config.yaml
model: "contrastive audio-text model"
dataset: "read English sentences (LibriTTS-R)"
hop_length: 160
tokenizer: "word"
encoder_widths: [96, 96, 96]
lr_schedule: "cosine"
Rows from block 3 of the audio encoder of a small contrastive audio-text model, named by matrix and row number. Rows with one number belong to one channel. Each number is 128 + 24 x the weight over its row's rms, rounded and kept within 0 to 255. All counts start at 0. Numbers have three digits each.
After each channel's rows are labels from the 100 clips, of 14848, where the channel reaches its highest value: "responds to" is what is common among them. Only what is clearly more common there than usual is listed. The data: read English sentences (LibriTTS-R). In brackets: how many of the 100.
# convs0: first width-7 conv (encoder.blocks.3.convs.0.weight, 96x96x7, each kernel summed), inputs 0-95
# convs1: second width-7 conv (encoder.blocks.3.convs.1.weight, 96x96x7, transposed, each kernel summed), outputs 0-95

convs0.17:153132131117084156144100100088103133113136178110138124093127073135134147170130107141136144095130134144137167115127105115128098078132106133129108112137125131108117149107127102113165094133157111157057137159143124126107155116158082138116147140113116153193143143108149140081097127134144138121
convs1.17:159140143154115125114136124118101062141123114121119118122132119101134136125138127135163109127093100140122108112118159145113126124149118063146126109119090157130167155137127217116115092119143123179120119137131145147101122115120100126168092118133111123134136154154186184117147082116152128133
responds to: the word "to" (79); the word "be" (51)

convs0.51:101099163143127121200162135121126089110116112149127131125117087090106103143128129155145125125131117209132126119129071149121099058116123128136108122116152135119102119138115104122158186151113147140111109170129150128128136154107139159135128131151127112145107147128108117143162071108127130137
convs1.51:155094110178154147127141108127104123117161143132138110124135134089139113117139132143093127131136117117123122137119071125106158005137121123125084119126109115124100151104130123099096136147084120117148155124121164138126101102131116121140125105117145139157073126108089130111092130146135134117
responds to: the word "the" (89); the word "said" (28)

convs0.16:109167106123140111171147136084127105119127120119123106125125133074115118115142089128086141107129160128155143105148126127127153109129162109115174106098125142101125130131073147160104144128135126156139102137154105134058072121127103126143174127181140138073126124148174125138136111141123099121
convs1.16:135127054113119132138147112162099170150133141127130106126127116083122118130094134130101136159119129132141136131151147135074136120130122108188140137218117122119099103140135128134128128127122117101179106109127130124119080142114096119114136102135140128128134157114124131176127162179131095177
responds to: the word "was" (82); the word "she" (58)

convs0.93:101124108124131107133103135130072117130120130106131109086157136136157111146066080122119105120105106140115144145083133135165139104126141101111161124058109137104140165087140145114111119143128116122137130120136135189148124148089145141148112191148134138163150128160114124133131152137124187116
convs1.93:148113136101107142156138104126139130147128127158106088117127151066135132145081185136138127140130100143132081135115153104093133105106150142153132104109154130090132125143116092116116138203113078099118163136117117112099123133124174160122157133151116113149126133113087137155107070118124118138
responds to: the word "he" (45)

convs0.86:112118141056110171109125132110146137136125136131120128144136122125080114113126130154107131194109093154130100144132125124133007117122108128195151129125127169142175113146123114122119141138105136150129113143122120129113137114106089121140132119133171119118127140131130115139159122113121151129
convs1.86:120126130109140149111123112128122123129118127127122121125129126127131127129124111110165126105116104129100135136116122127050138124125119119065129129128124093128138092001122130132118090124131134124123125122135129124130117129133126116136255143121132115130120128101132140116130133140138129130
responds to: the word "she" (90); the word "her" (30)

convs0.11:136147112132105138104112165130160122138111106119161160149136131140112125144106178126148144149134119125136144120141128136147125152118096173140159107106111110067166095123119117059120117101123119135133110108167177152141149129063089111125117142122125116144158135075109134094124116127063116122
convs1.11:137107144124122098118138167160123069103123110150065119124140126166139144114115147127113117140172113121129152150132125164113113059147136163122141222118103140127118126128141138105116140127126118142134133142148096134187136093122125142112133137105109152118080134166111144116127155134131139167
responds to: the word "to" (64); the word "be" (25)

convs0.28:132142106137114088116124146128119142069103106120111103117153122135102146122141129125113136124093219173154113149086125116113156119140130118145054124152131139135113145107124120123119172130162124158129142105126128115147149108129124076114059127134099123127137074126135099127129131098130121105
convs1.28:137103108176083114135132067141124124121134154112128101150146141132145117137107128122096170122119171087117127119145094131227087138087102126154165125094116089153138125105138126117142112128158103133147114112084135157131133112136136129101101126131071144155143135129110132128128139130158113131
responds to: the word "himself" (31)

convs0.13:120092125116110106121114137121149076123144159156115119125061146152151103117163104144116134116145135143122105165117117151105119107120088130132069087155131113100123123102129155135140146135138128112115166119095134116069157100129125126122133202121129152085125133112080135163176110112122131140
convs1.13:122102135093112111121128084139131104154126169127114098127146104120165117119086132095130100181133129152166110051114148120128133109139105129070122121119122132131146155139155139126160150155117121138126145218130125113132100144131136103155123107163144157141116123155130148154127080120119104138
responds to: the word "he" (74); the word "that" (39); the word "was" (38)

convs0.31:164146120132120193137120136085135091077135125121133139092112137134126136153140139119104139146108091191117121100129155110096153091118164168143115153136152214100085111105123111158105134103120131130108119131143149120165125127106120088126143121137124113130101138118117135160127156125111093154
convs1.31:126090136124132193085138121154124134141140140071130139137123110074112102090113105096161117129119092078119130103134120144124102154139123100195137137138111064127139128129142153106156152138120129118141140144127130141125136124129143141111122124119230131132120139126133124131124118123174137118
responds to: the word "she" (37)

convs0.82:049143114130116125127111034164166132137150093132117126170143092138099135097144127082118138129091125114130098124125113138107133134114138118118151132112132143098130142148160123140169106091131139133136124076138157117121117086161165142108102130124120145105135136123109128139106124133109074152
convs1.82:109154144135127124123148104105134154095137132149124132132115122129163086121185132182143163123137131094123130148161116143153125139129130143109126104134168086122076117127105190137149135154165106139139153120127130105105144123075099136074130132168145143154137069158149126148143152142120087156
responds to: the word "he" (49)

convs0.78:063161121109149125131154133167138101109114111106113136145130123150074155143130139120143172105114125147101102114135120122165110122128149118105086124137089140227115117121097117100124148122107142121114091120118117095192135172136129121144099090142125109165117126113104124127124142134133145125
convs1.78:151096094125134107150121150129114106106120125152122145084094182147118125120135099121087118126143119063116144143136114141099132134122057112123128143152136123124113124116069175077139130126127089113115173124105119155137104090138143149094146125141157128130129119088082103148143174114125138132
responds to: the word "the" (94)

convs0.77:121122103145117097119151132122168115099132084186114145144137121121135190109122133137156120113124130078126137112147100095137131124166107137154129079129103120137130136116120138123132126171125156109128147165164122128108131082112134039126126144167132109132131172115120118094103131099178133145
convs1.77:125147126114152135161109147079140072130118149133109123127150088111103164103111148127117116144118112084136117170143131203158147153131118110125105123096128139145141118130136124130121135082129161126139114125129101137151101118136146113132126092115108122128109113140119156143208164127115134210
responds to: the word "was" (94)

convs0.38:117147117120134102129147136103132043114129127123076114154123134112111142182104120109146100148120158079138163098124112117114127132136152118094099127139122090141112129115100131123140131154123149101160142093127123150108094122180102117081133105139122123161143184088123157135144165150093149138
convs1.38:117139131122154115131125117152128124152136139112118110142098126110127185131152144122115130117000125086122122130135089122111120149141131121161137101114137105133128120153115135137118126136123127119151173083152136119118165131118147126166122157158115088116142128086121136123084107115129134103
responds to: the word "the" (78); the word "was" (37)

convs0.25:145121122116106129120124132125152151093149129196176124132131144134125119129147091104148135143129128097146123113111158141119127142040108140118133126126120128110122146122155140097112118124108147034122148206124124117139104109129117111112147137128109124123117110152136204123129131111123121110
convs1.25:106116169133104117128106116126157108107127129120109108131132123136099113134141133110105131115132122127068108115133164117127124144017121109159134167127127129141168127117098124116084117119087138125086130149103120120127137134138131114143132118141122047107144149124140105146175122179148106148
responds to: the word "she" (44)

convs0.39:138137137147174107150180092134148123112124135104155121125112131105108139123091157117141093128119150123149108124193151124104145089130098143138140098149120140110162137147109164129121165131134113177131093118135111106082097139115031109106163133117142104125115103106143105153117123118128127143
convs1.39:125112127101109126129135082128090166155099147109100109136103134073136114117128087119121113139061142086149112146192129167176145090139131113150097094122115113132102137080131116116127139108104133092180120147126113144119117134130112124096124118112123158142126153138110163160129122174106111131
responds to: the word "was" (44); the word "with" (40); the word "his" (32)

convs0.90:123138123118118089128145104137117134112122115120159086153147137215094121131148184122144130114133131088063164118153142116120124137120143064134136101126140132149160142120102195136110127132105136134139132116129144112087144148137094122116132175157098127109110119162120087115121122098122125121
convs1.90:131133135120126103138108130163128148145126116115090111177125160095145101144099140145126135158138145129116173162129069145128121113125105181098139148155126105085083131122157145136151083122108130105122102113109140143166195152129156126131126134111122138155193147141134094096116124114160122095
responds to: the word "would" (30); the word "be" (29); the word "with" (25)

convs0.37:129116128122110141127089140133137127110136104113103133139144101120114107118115111120135145153133102115120125144139127088107069117161182145170133099109129123128113121163126125154130180106090121199113131113117166084098115120136122135113052145137125148089126138098123071121110109178145135136
convs1.37:113110174148122088118104144119071144141123125145157106127139096122156095133137104136120128123134203153119149140133132107167157118131117136119163134161074163123130093207153120098133100125145142170144136141133139175121116098124119116128129120097132144141177111095108104119135115126106142130
responds to: the word "so" (31)

convs0.80:106127141114146117088126132109164095157124147096185155144123108203095138120116175139152090134084129101118121159117110126142109113136084134128138135163129116123113132134148142146115120163080115120124141155173103134130141136144124124120115098104129114121158094127144079117069133109177143107
convs1.80:143114127103113113103070157126129145162111121186126157150116122169133152105138135091162155106140104131116133113120162186158127127151115152131125115081124114093182152130130103125201124106110135111166125145176119106135117122119108123127135105090147107144114129149124153095109156136097120128
responds to: the word "you" (45); the word "he" (37)

convs0.1:150129135142142092114139134128172107119134128087133147145116107182125095175155151134148049135105131125120138150127101113168171123131102135064093109171149103140129134149109110136122110099104110097107120140138131104121144134148134117141115147112127138095076155126129132137088131133065135116
convs1.1:124141126130130127128121126148133086138145132123129138122083139125101141170120133129156128118132152132092135140136177152131041096134122114111140151117104110177125119116155146155115120117140091132095133135145131105130136131191087153141144083114136128115123131150125106156136101137149168037
responds to: the word "the" (82)

convs0.55:112075116126107106111121128139137111085117141107125106127120121147117075125119125136175143094126149137106167112108099131196133129104134110124129130174131145149091108130127151119149149167155117076162124200088143154141119116178144130119149144090119108115124157142134131104123137098156096118
convs1.55:106105113120097136160111129098142133153144107105170119120136106120111118148123147189113077137141119128106110160142122133121110137091127157113147105118119142165124201151111132160135130138106143122124106139083121125136100110151146174167105129099111102098074144101182091099136129142122093115
responds to: the word "he" (58); the word "was" (53)

convs0.92:140160090132102038131110123124142110116101146183139109175137123121125159128107131124155116164162131112125131112134132072133129112150136109143144119149105070142148120127094145129124089132141127131140153147126124104148109070115142114095101124131139131143098126134128121135144132100148183068
convs1.92:089133147128107071151137188126112138101154138118132159115171064087125130123141131157122143140103116131161123185101125105125108145134106130096116161108126112092099136129121112044161068115114123157129113146128117142144135108125137142104125130095099143134119100112134120143116143127137136149
responds to: the word "she" (33)

convs0.62:137097142156135106102090108122114158116091144112117110141122112169116138110186140115114111166120142116129115165060111139125170104124110144216148106114127152120088130122130138132140118134112130147116126167110134140082132105120100116130134148154118159160192127100121151122129117104105138107
convs1.62:133115091153142171168172126112145123121116138148138113112127174112121126127134129099126136144098118138039135120158126128169132119130117112065099124148118106123198161114141142114117144138113115126160086153127123122107126090134129125101132150173096121089097152130138138167125137124154163121
responds to: the word "she" (47); the word "he" (37); the word "be" (27)

convs0.57:170117088134108119143127115133122146165122155139167137176118153170114119124126109119116127156137150136140106159143131144137117110122007123111116120135128114119111129130135128162093124127118126159132096154156134095130121101139124096172136135143122131156139124101119095077113071139121149112
convs1.57:121121098127094153124099111145123109133112188081075145124115115139118120117165148114133048104111114130101162172152078123116139088117109111125132114109115131136151096120115134095167102109119133131145126142132138129120100139121120128125162104090123130101115173167130140171133118084100146100
responds to: the word "you" (60); the word "he" (39); the word "said" (27)

convs0.22:122133126091117125123150122104145095122150110146144107158107147116118124104135140122152140154120153111206121169126128117104118118134105123128111089081117128116108130113099104124136117153128158093190098094149115124112110159142098132126176201202129125127131133116131109124101094153132144114
convs1.22:128128090121124118110117128149114146140113136140106139094126134128069118112114141138127119157118122136145102119101141129149124123142095137118118130130183122127138132118115151094136132204104120150128085118156102126104150091073127138112137044198128134094119140113140118192136134105113122120
responds to: the word "he" (96); voice: female (82); the word "said" (30)

convs0.34:166115113099126175086126161186128137124117121130141076184124117170115120088071146121132155137144159112108109140155115133147109106128135139128108119182137150122130140130134121123131121119126139146138103099153095125183126144153131114091061121130134108080124131090117103135103099132141143122
convs1.34:117126116124155103155127139119154146145107132065121114119108124141186125138074150097157119109151144142164158114093122098094149143121055111129111137143151115129125160113135056119177129080112114128101097170140115117168121132133140146095147102133116132101110135139121131135132133117114142102
responds to: the word "you" (59); the word "your" (26)

convs0.10:156149140198128185163090117108118115117118131123124113111130089112108126131105158094119135132128080090126134055151123111116111112148163170083127112138144149101096107105120141163125133115121155117110130101125130134133143117164128136091107133103086112130094105120128161129117102185130128136
convs1.10:116128143140126143122181122130129119138136143110110114143132099096120132089134117149094111118127104113112148119120164116104159133134159082196131149146090141126136131129133130130127111097169130136130130222147129125144139120120122128097141101134238116121118107106125105150131118117147137131
responds to: the word "this" (26)

convs0.61:163135104130151087150123130135119137129118132032116078112104122120124137173141095150123189123202110117121161162150102125135149146131142115138125130107127181128122126121120100129149119113109130120134117131099164141106157122152160118112174136113118140165115102148099121146121135096111135141
convs1.61:127119091104133132128125107101074127138151145083126004128142155147120129098162126117121110121090103133121073108105083110124113136130112123120127120139102101111109143143128130150130108117112143136110130088103121122131110167130122134095118119152108154099134163131116094091131138138125155143
responds to: the word "to" (70); the word "be" (40)