From a checkpoint of a small contrastive audio-text model: 3.49M parameters, encoder arch jasper.
Rows from block 3 of the audio encoder of a small contrastive audio-text model, named by matrix and row number. Rows with one number belong to one channel. Each number is 500 + 25 x the weight over its row's rms, rounded and kept within 0 to 999. All counts start at 0. Numbers have three digits each.
After each channel's rows are labels from the 100 clips, of 14848, where the channel reaches its highest value: "strongest on" is what is common among them. Only what is clearly more common there than usual is listed. The data: read English sentences (LibriTTS-R).
# convs0: first width-7 conv (encoder.blocks.3.convs.0.weight, 96x96x7, each kernel summed), inputs 0-95
# convs1: second width-7 conv (encoder.blocks.3.convs.1.weight, 96x96x7, transposed, each kernel summed), outputs 0-95

convs0.94:546494534580462490501539537500489475491447478545490486483507493493459482507470489528498454536479492523528495479518519471469535518503509491513515480504513516520486504451462474502466490513477511512493495540508483502499483467498521515445545477504484496491522500482475490549515494518485510540
convs1.94:500453472481484546521473529480507497486494470517511516483514495504509502509520498470515489488450510507475484501472457482463473498511512494503508490505463542472487529513505473500477498508484490491486483481485501495501476433489516485473381518520472485505494474494493458547511451530500491497
strongest on: the word "said"; the word "she"

convs0.33:470491504503495492508532504503511511512533507539502555496490508490541503500593481502479469542521521447500468502468502510492522499466462491485493436510521513493460482486563520518509506482522482512513469506479537498476490502469477521496474488493503501513530493492435496468504527490486480475
convs1.33:474478512463470485498489502513499503493540508532487483526515494473539454482531509470509431563496496503513509486457487498496511481496504480508503512499498452498508497500392513471482511508490472457492519469478434505481511524474483481501518482487500499506489510488548489499535497498495469504
strongest on: the word "i"; the word "my"

convs0.44:487607496490455478495507497513488526482530465491508463515495522491491508516419533493455496519503535455523533503491490471468496516510516476478495470480500508493498518496486480479493476533531503456465500507492512468476490494500500531505470512583491500494485511487503498498497486511491488502
convs1.44:557601471492501459477463460477494459497505475494535457500492505507497484495446495501508487524507500492528534492494505501516502487505545508493528506490487564511485504517479501526511508471498530494436531516491496504510513485472525519498480453513499485517517491512509494486481501491504495563
strongest on: the word "and"

convs0.0:522487530503455499459471493485484497483500491507520516495489480490476462516468508466491514523517498502497537511524483516454487504527512492497557509491484503502513488496519467468511545508538506467490511512499541491520525488462510506501493505473474506508475489489533506500490485640501479486
convs1.0:472516414491479516492478494483510490501482501413488567505478490503557502501501488522459463507536506511486523494519502464505498488479506526519481507522495506488484503492468483516484486443531487464484482473505464494511521489503457509479515489511502476519513492495516464503468515454503451506
strongest on: the word "must"

convs0.47:530544460502486495516507511440452506521494473470519454494492479509518504467508524544487565566503482521482477516544498484510497526459520536505458505511512484472514482503528466489480509527487503500466504501529509514474530493517502479473499502435494501557510518510506462491512482483504492496
convs1.47:522470450489459495530492518486463490516535516505461429501488528496466527501511504523476467490506510482492512480446504496517474475477514486536469515519504518470536495483528549500504466501486524469485486512472530491503474504467487469534471477457504517521499432505475473493471518492502496458
strongest on: the word "be"

convs0.3:505501511526484440497540468527512489495515501477459483549513542499514500507496507485521544527555497505504531478505500496529515496499496473421480520546489457487536472517552499470492507492494495460491503496510542482519505521534478497498498481545489501475494471481546477512490516474491545479
convs1.3:489495494476495453502520507471503500518520514474555514461514474506524493500512498531543470454501542486518479491492493521480431479514489497435494511489515508527477543505544506531479451513471518492517514467498446534543502483537503540493506533514494500493499508482557499515485493474519512497
strongest on: the word "i"

convs0.85:481488489499514488498530504498484533506532503497494501514493515500496528490455472564494484540510501615516513508511549506456453497483503478495524509497513565475496485483526498493517543531510448483495541509495520460506496512483483518498504500487512507475480494509510493508481456533517494473
convs1.85:518492483492469408489515520445500494479511496507497503496493496512506522469476452508510481449477500481491489475487482491492456508486505484501464473473434473492504546460504488494504489472495465503472470510499520504446471506496473479491463508520483505435496510463485497490482463469482509509
strongest on: the word "i"

convs0.23:507529521499481518496486490516483469484521511486457517463484495525508508482501468483554492465499502526514497485513512477545498476495503526484401520496493496530502504508477494501542501490484514508484466496512486507560479460523583501526488508509479478515469496444494507502508537474518530519
convs1.23:474514523514510511496475467500531477561474463472517495494503486489467488477479446500496442481524474479452497490456519461500492492502495501494499512516519467579477457496473498507509505508490493482499589510491502511514471453503486508500495486475494499513520482471465485500483509495489521453
strongest on: the word "the"; the word "of"

convs0.75:524500476497526470513515482475470615499484475491503483493487513530532497517550502524485499473501549460515511496484503460472498509503411508505496507505515505500505470492499506505493490481503489500511477534504493524492493497495466476460481483494506495510573518521550482480510490497500513489
convs1.75:504508506499501556502480481506532498484473523497505506493498454499504459506506495499499458540484464477519532438585496496501492499487469528480501494495511486506497474489509508500516532490491482533510472502490453480513490486480515506509505553508451487549485502492597510495515484499479538495
strongest on: the word "was"; the word "it"; the word "with"

convs0.2:484503477486487470505507505474488463512525542496507503509522537520456487529465492501559499471485522466525466516439509511480498469505501508496496500546484461500531523535482445553471490504503511498474459493512502505536510504508494485509513529507458523499557492502499506511459505479482505427
convs1.2:490480515503532484506476482522516469491527496583503486534527466443489540509482520466476430488515506496488495488515548525538478483491480484509477520521492555513530485494520449487527487520497491489506485489499498518458500509483453527522511461510515505500495497539497489438503496492503496475
strongest on: the word "the"

convs0.54:486532479454499488499500486495505553483506450515511493532486512508523498561416531507493503479539517513535480487539510481497514478516488473500526486490513498488458486503493495484509507497484471462499510508479524491527468528507489507410500510505512499436472490534458513509524501521500493514
convs1.54:543482516532490498493492502532497451471493448452469490528506529509502558518452503453509517514508502504501507509541491477496451574508539492527490518557465509500504540495514514519507481511469466534494494494480486491525482501498486505459505517503510496446485504449497499487486497492524526493
strongest on: the word "was"; the word "then"

convs0.24:506513525459501481506457494514505509542517484499490483570464465483507515531528492507475498553472508496485455484453503517496503558483512486499506433492482506522507508493534470536529496503503494518452527474484495475488484470504504461499496484448499500465502480498467495492500505510484565530
convs1.24:496609496452501506497448471503494507496512496498497494529497498501492490509507497486512475501502497515535550539466522513493488510517514514456497478500506533507539508503496506512505522441494490485488525493483506499484480480509518493474517455488507460510496502441473500485570492526454458512
strongest on: the word "and"

convs0.69:501479502487498487487477481493478501503512502517483501470503459503496483557497523485604511488483501510501480486507501476593533495501527484478529507504506476539498483499514529525515499477510473483482465460479495495506464448471486497504495556501493472487465515469495497510459475510469489479
convs1.69:499510504517528505519491523520493468515490553526482480497502511520515523491548515500513530477517501510482507516503507523476490515493492506478488493519514479510505488508498500498501488496509496515474670514502519467503499528511451521527532489493484528512502501508523467520499492519526503504
strongest on: the word "the"

convs0.41:501508532505523493492477536518520492470497466528533466527501486499512508500516487495515532493514516524428504516545467526490516485563498481468500471419507567513485515495514501502494509485473506450546490477477497499499492482467488459467485479472507511525539533480524513506509506526484497502
convs1.41:507539494490559488498522560445484508503508492549515539492504496466510520487480492503499494520510492500515448457486484574489498504550462541499494551516496500481524487497511448505491528469489455523460491472489503506467487492507496495497492501530516479492498496488493536472507477470493456473
strongest on: the word "was"

convs0.66:439488529495509490546523490492487483472506484489505481564497474500489461569456486466509501513507516471495543509512507499487461486470462505525493477477511472514465514484474492503498503498492509519476489482518495438494505475516485478491505519533517512494481511436556478493490465548465511487
convs1.66:486502472529528505472492468493523476531535561504485489496509537487439502500514490480512453524500495506518526536544480535533508501556521471510464459522484491517496510512512500494492500514509494489500499522477467510499482483425484522546520472531547498506473472526476528497484496525477465479
strongest on: the word "was"

convs0.4:549488470490480561493497524502470497541525494490518411467553524506504493504478535502454495554514487571469498511495511501510480500446462500486512521499525513477488499514519484476485500497498476511469465522505519492509497449485519467483488481468506494488487500492523487520521498524492522502
convs1.4:461533497515515481465463476489493494487488442508498512500524462453495469492497533489481473506477493510464548516506458504501513511484458486522487459487471516480499459535497473489506513495424492503501521483510500478468500512513468526497474500498508453483474459495442487490475451468471520502
strongest on: the word "i"

convs0.52:499530519477517521455513507507495565513451481490488507496469521530504464467508506477498457492520515496487495517491493494561494442503503483485487528550522494463470528526518498499500490479491491484491432484505504462512482559495560526479550477497506494491450492489482496499491497477506519485
convs1.52:483463504513532488508477509525511507506521461522499462510493515479468490490498509485515490513494508432483530496544473492488495510526478487477543473505493473459509520524552443500497500498477547491518483522502519509481519476571511502459480494429516495505511480507449503477543506471486528505
strongest on: the word "not"

convs0.35:507474517507514495508497502504537499494503488505493462526516475480447542505522483451455457484509537460559487506459476543507498520525473490538452505491503535518523499519528495484513569518501497496483484444475515477449514489494501464492527463498477509468513519493501482515505467471498488498
convs1.35:497545448512500526499489469454477520459530502497502528504484494487502526487505475512491542536502499516499521492498480485529485503501493516517545496456515481491480499523503503503473544476482511515542483434551445539494463479489481475462443496478507501484541488503472502524526525543520487509
strongest on: the word "said"

convs0.8:555533485510502435498521538528486473484492544502471511539505503495518478500533514507507493510498493464500482495523496494488491464500487515520486481503519518462488505511581457543497479500498492474500502506516458469533528511503484498503446473495544507512500485453530472528492499503509429477
convs1.8:485485543493508469467495477513482476375543509515503495515509492511502495527481517477493506499521476495489468522508443528483505477478491493540468493500504446462473503481452446525512502479512508496518484514505475496499502501536497527467504493487511507504489507554534489497523487497488516494
strongest on: the word "not"; the word "my"

convs0.5:506523509488482429497512530485525510498510517492549527459482498458493488514560514504522484513522499503552465515512513477495495513494464499480503519447510490491491491478528454522540509490497544520477520520519496504483559500483462560479495500499502480520489516501540480526504488544523535539
convs1.5:487541512483504463511494480535471516514510495539501509514496490506465492544524479518481508513507494481531503489506493527486494490493490501469476478518538447456487509497521492533481475490514481523511485487604462503482503476493547474493473474483438502451486463482502518494516477499505490445
strongest on: the word "i"

convs0.76:502487468490542496499519475499542491508500501546521521511487494518486536543449497498500495496484470458501502497496473491499498483565486534514491508499507496447498509499482504504497518455516512500551497493444507469482510475522506494458445503474496480516505564465481493539550507543472484531
convs1.76:501485507495557474523465541488462502489518510494453499486435468500479477501463527505496459511488508450467504485502521558492494488514477493533483484456487503482479492505494495480507468466490490492506537519552494507501475455492499430510471477506484504477495488508502525535498537483473476540
strongest on: the word "was"; the word "he"; the word "she"

convs0.43:492513493484474485510492507498487609491454485493501492517483507489508503509476451499481508502451508487490509526557493515500465503473440492535478490501510535487519500481501525486453550501520501571492519505482496496491488530507493480506494516494546496455524501488533478493504519473483531488
convs1.43:521531521512482512500545501525485597542486497439504516503499499506510490513521410487466502515497489505500486484509485500500530498495495512503480494527468486485502482494455512477485463522495492508480512525446513490499491543483485532491494494503489496477514532505544509497500486513424503471
strongest on: the word "was"; the word "it"; the word "with"

convs0.88:510513529516431467515459495509486527473532472485520505534516503549494536498489498485499434496506517520482512495540516494567476526521452491485529470473505509507541496523519473515505492521437519510485483454510501507451522491529504482478519462495493489502512503494523522501483497502487452479
convs1.88:528464471495530499461487503506486537495513502498577456525480502506491492530556469547475477518498508500522520542484478485495493577492479511484531492513519478447527481517478522504506502508495484514498488576491494511484518510484490467460465471484512509506504466516527507495522477485495497524
strongest on: the word "not"

convs0.63:462477463489523511483476459488540526472521505549473514507495470484454478474499502504506534500484531391514485528507480514505504503503488496532508500494510531515497495510495506489530507536488495494525501454515483512488510494500503499515452532478466563461483461477518473515476481515514471491
convs1.63:499493522496520495506523471481506517491483512503507468499491483508540498510506512474511491459465489477480499488488507531540507491507513495494395503470481474492462487465474474458518536555547514496487509484524486536509447495466489453470555493491451496485491527526470511497502507502498511488
strongest on: the word "was"; the word "it"

convs0.50:504510539509475504471488511516517498487507504525507523479485512495453476473543533506504464505479505505637498480493524498500469516492496478497512482523509468482500438506502534513491468493520514495506483524511527513510459469490531544493540527497489505509491509454502492466499492485485511511
convs1.50:489507474502466508527526491509569538487508511468511507509489465499533499490488519493519497530502485470482496528507463464484479491498503484503480514510472509549493476514494474492496490526484517435515508467507503427509535463518472474544500490509475514509463514496524536594503510500490511503
strongest on: the word "said"; the word "she"

convs0.91:488427530495452439473499484466502477463502488483543494496497476513500539543470490499508510476454491501507486490482511527514502505495507503525489552524489465499482503494502506493487459513479462508462463480520449539481493519515511514497528515505494492549506449512492507517528529529555511497
convs1.91:502427481501490494478471514500474508544487439514461543464515496471492474524501554496456517474487506500490461511504475499486432495491521477497521483509468519520521537499490512461516513508507499499505482495558500504503510541496486507532526490457499479499499507512500478538477480482519486437
strongest on: the word "said"

convs0.26:506449496494490468428531510493516513484491519560491473520497495530460517540507519492523479517483531490494477494494468539485495456487501485464537470463489496481524479509485461533490484483470524531485515553491519504502489516484440478463499486486500512526521488490510474514469543492545489477
convs1.26:506461486508471494497501544474515455457496489545506520515500491494504469561497516494477481504529489487508494509573477491455514465501510502500510483484499490495512542500481474471473503498494520509511592488530516515539484533512447494497492504443482466504525492506497499511523474475503464487
strongest on: the word "be"; the word "with"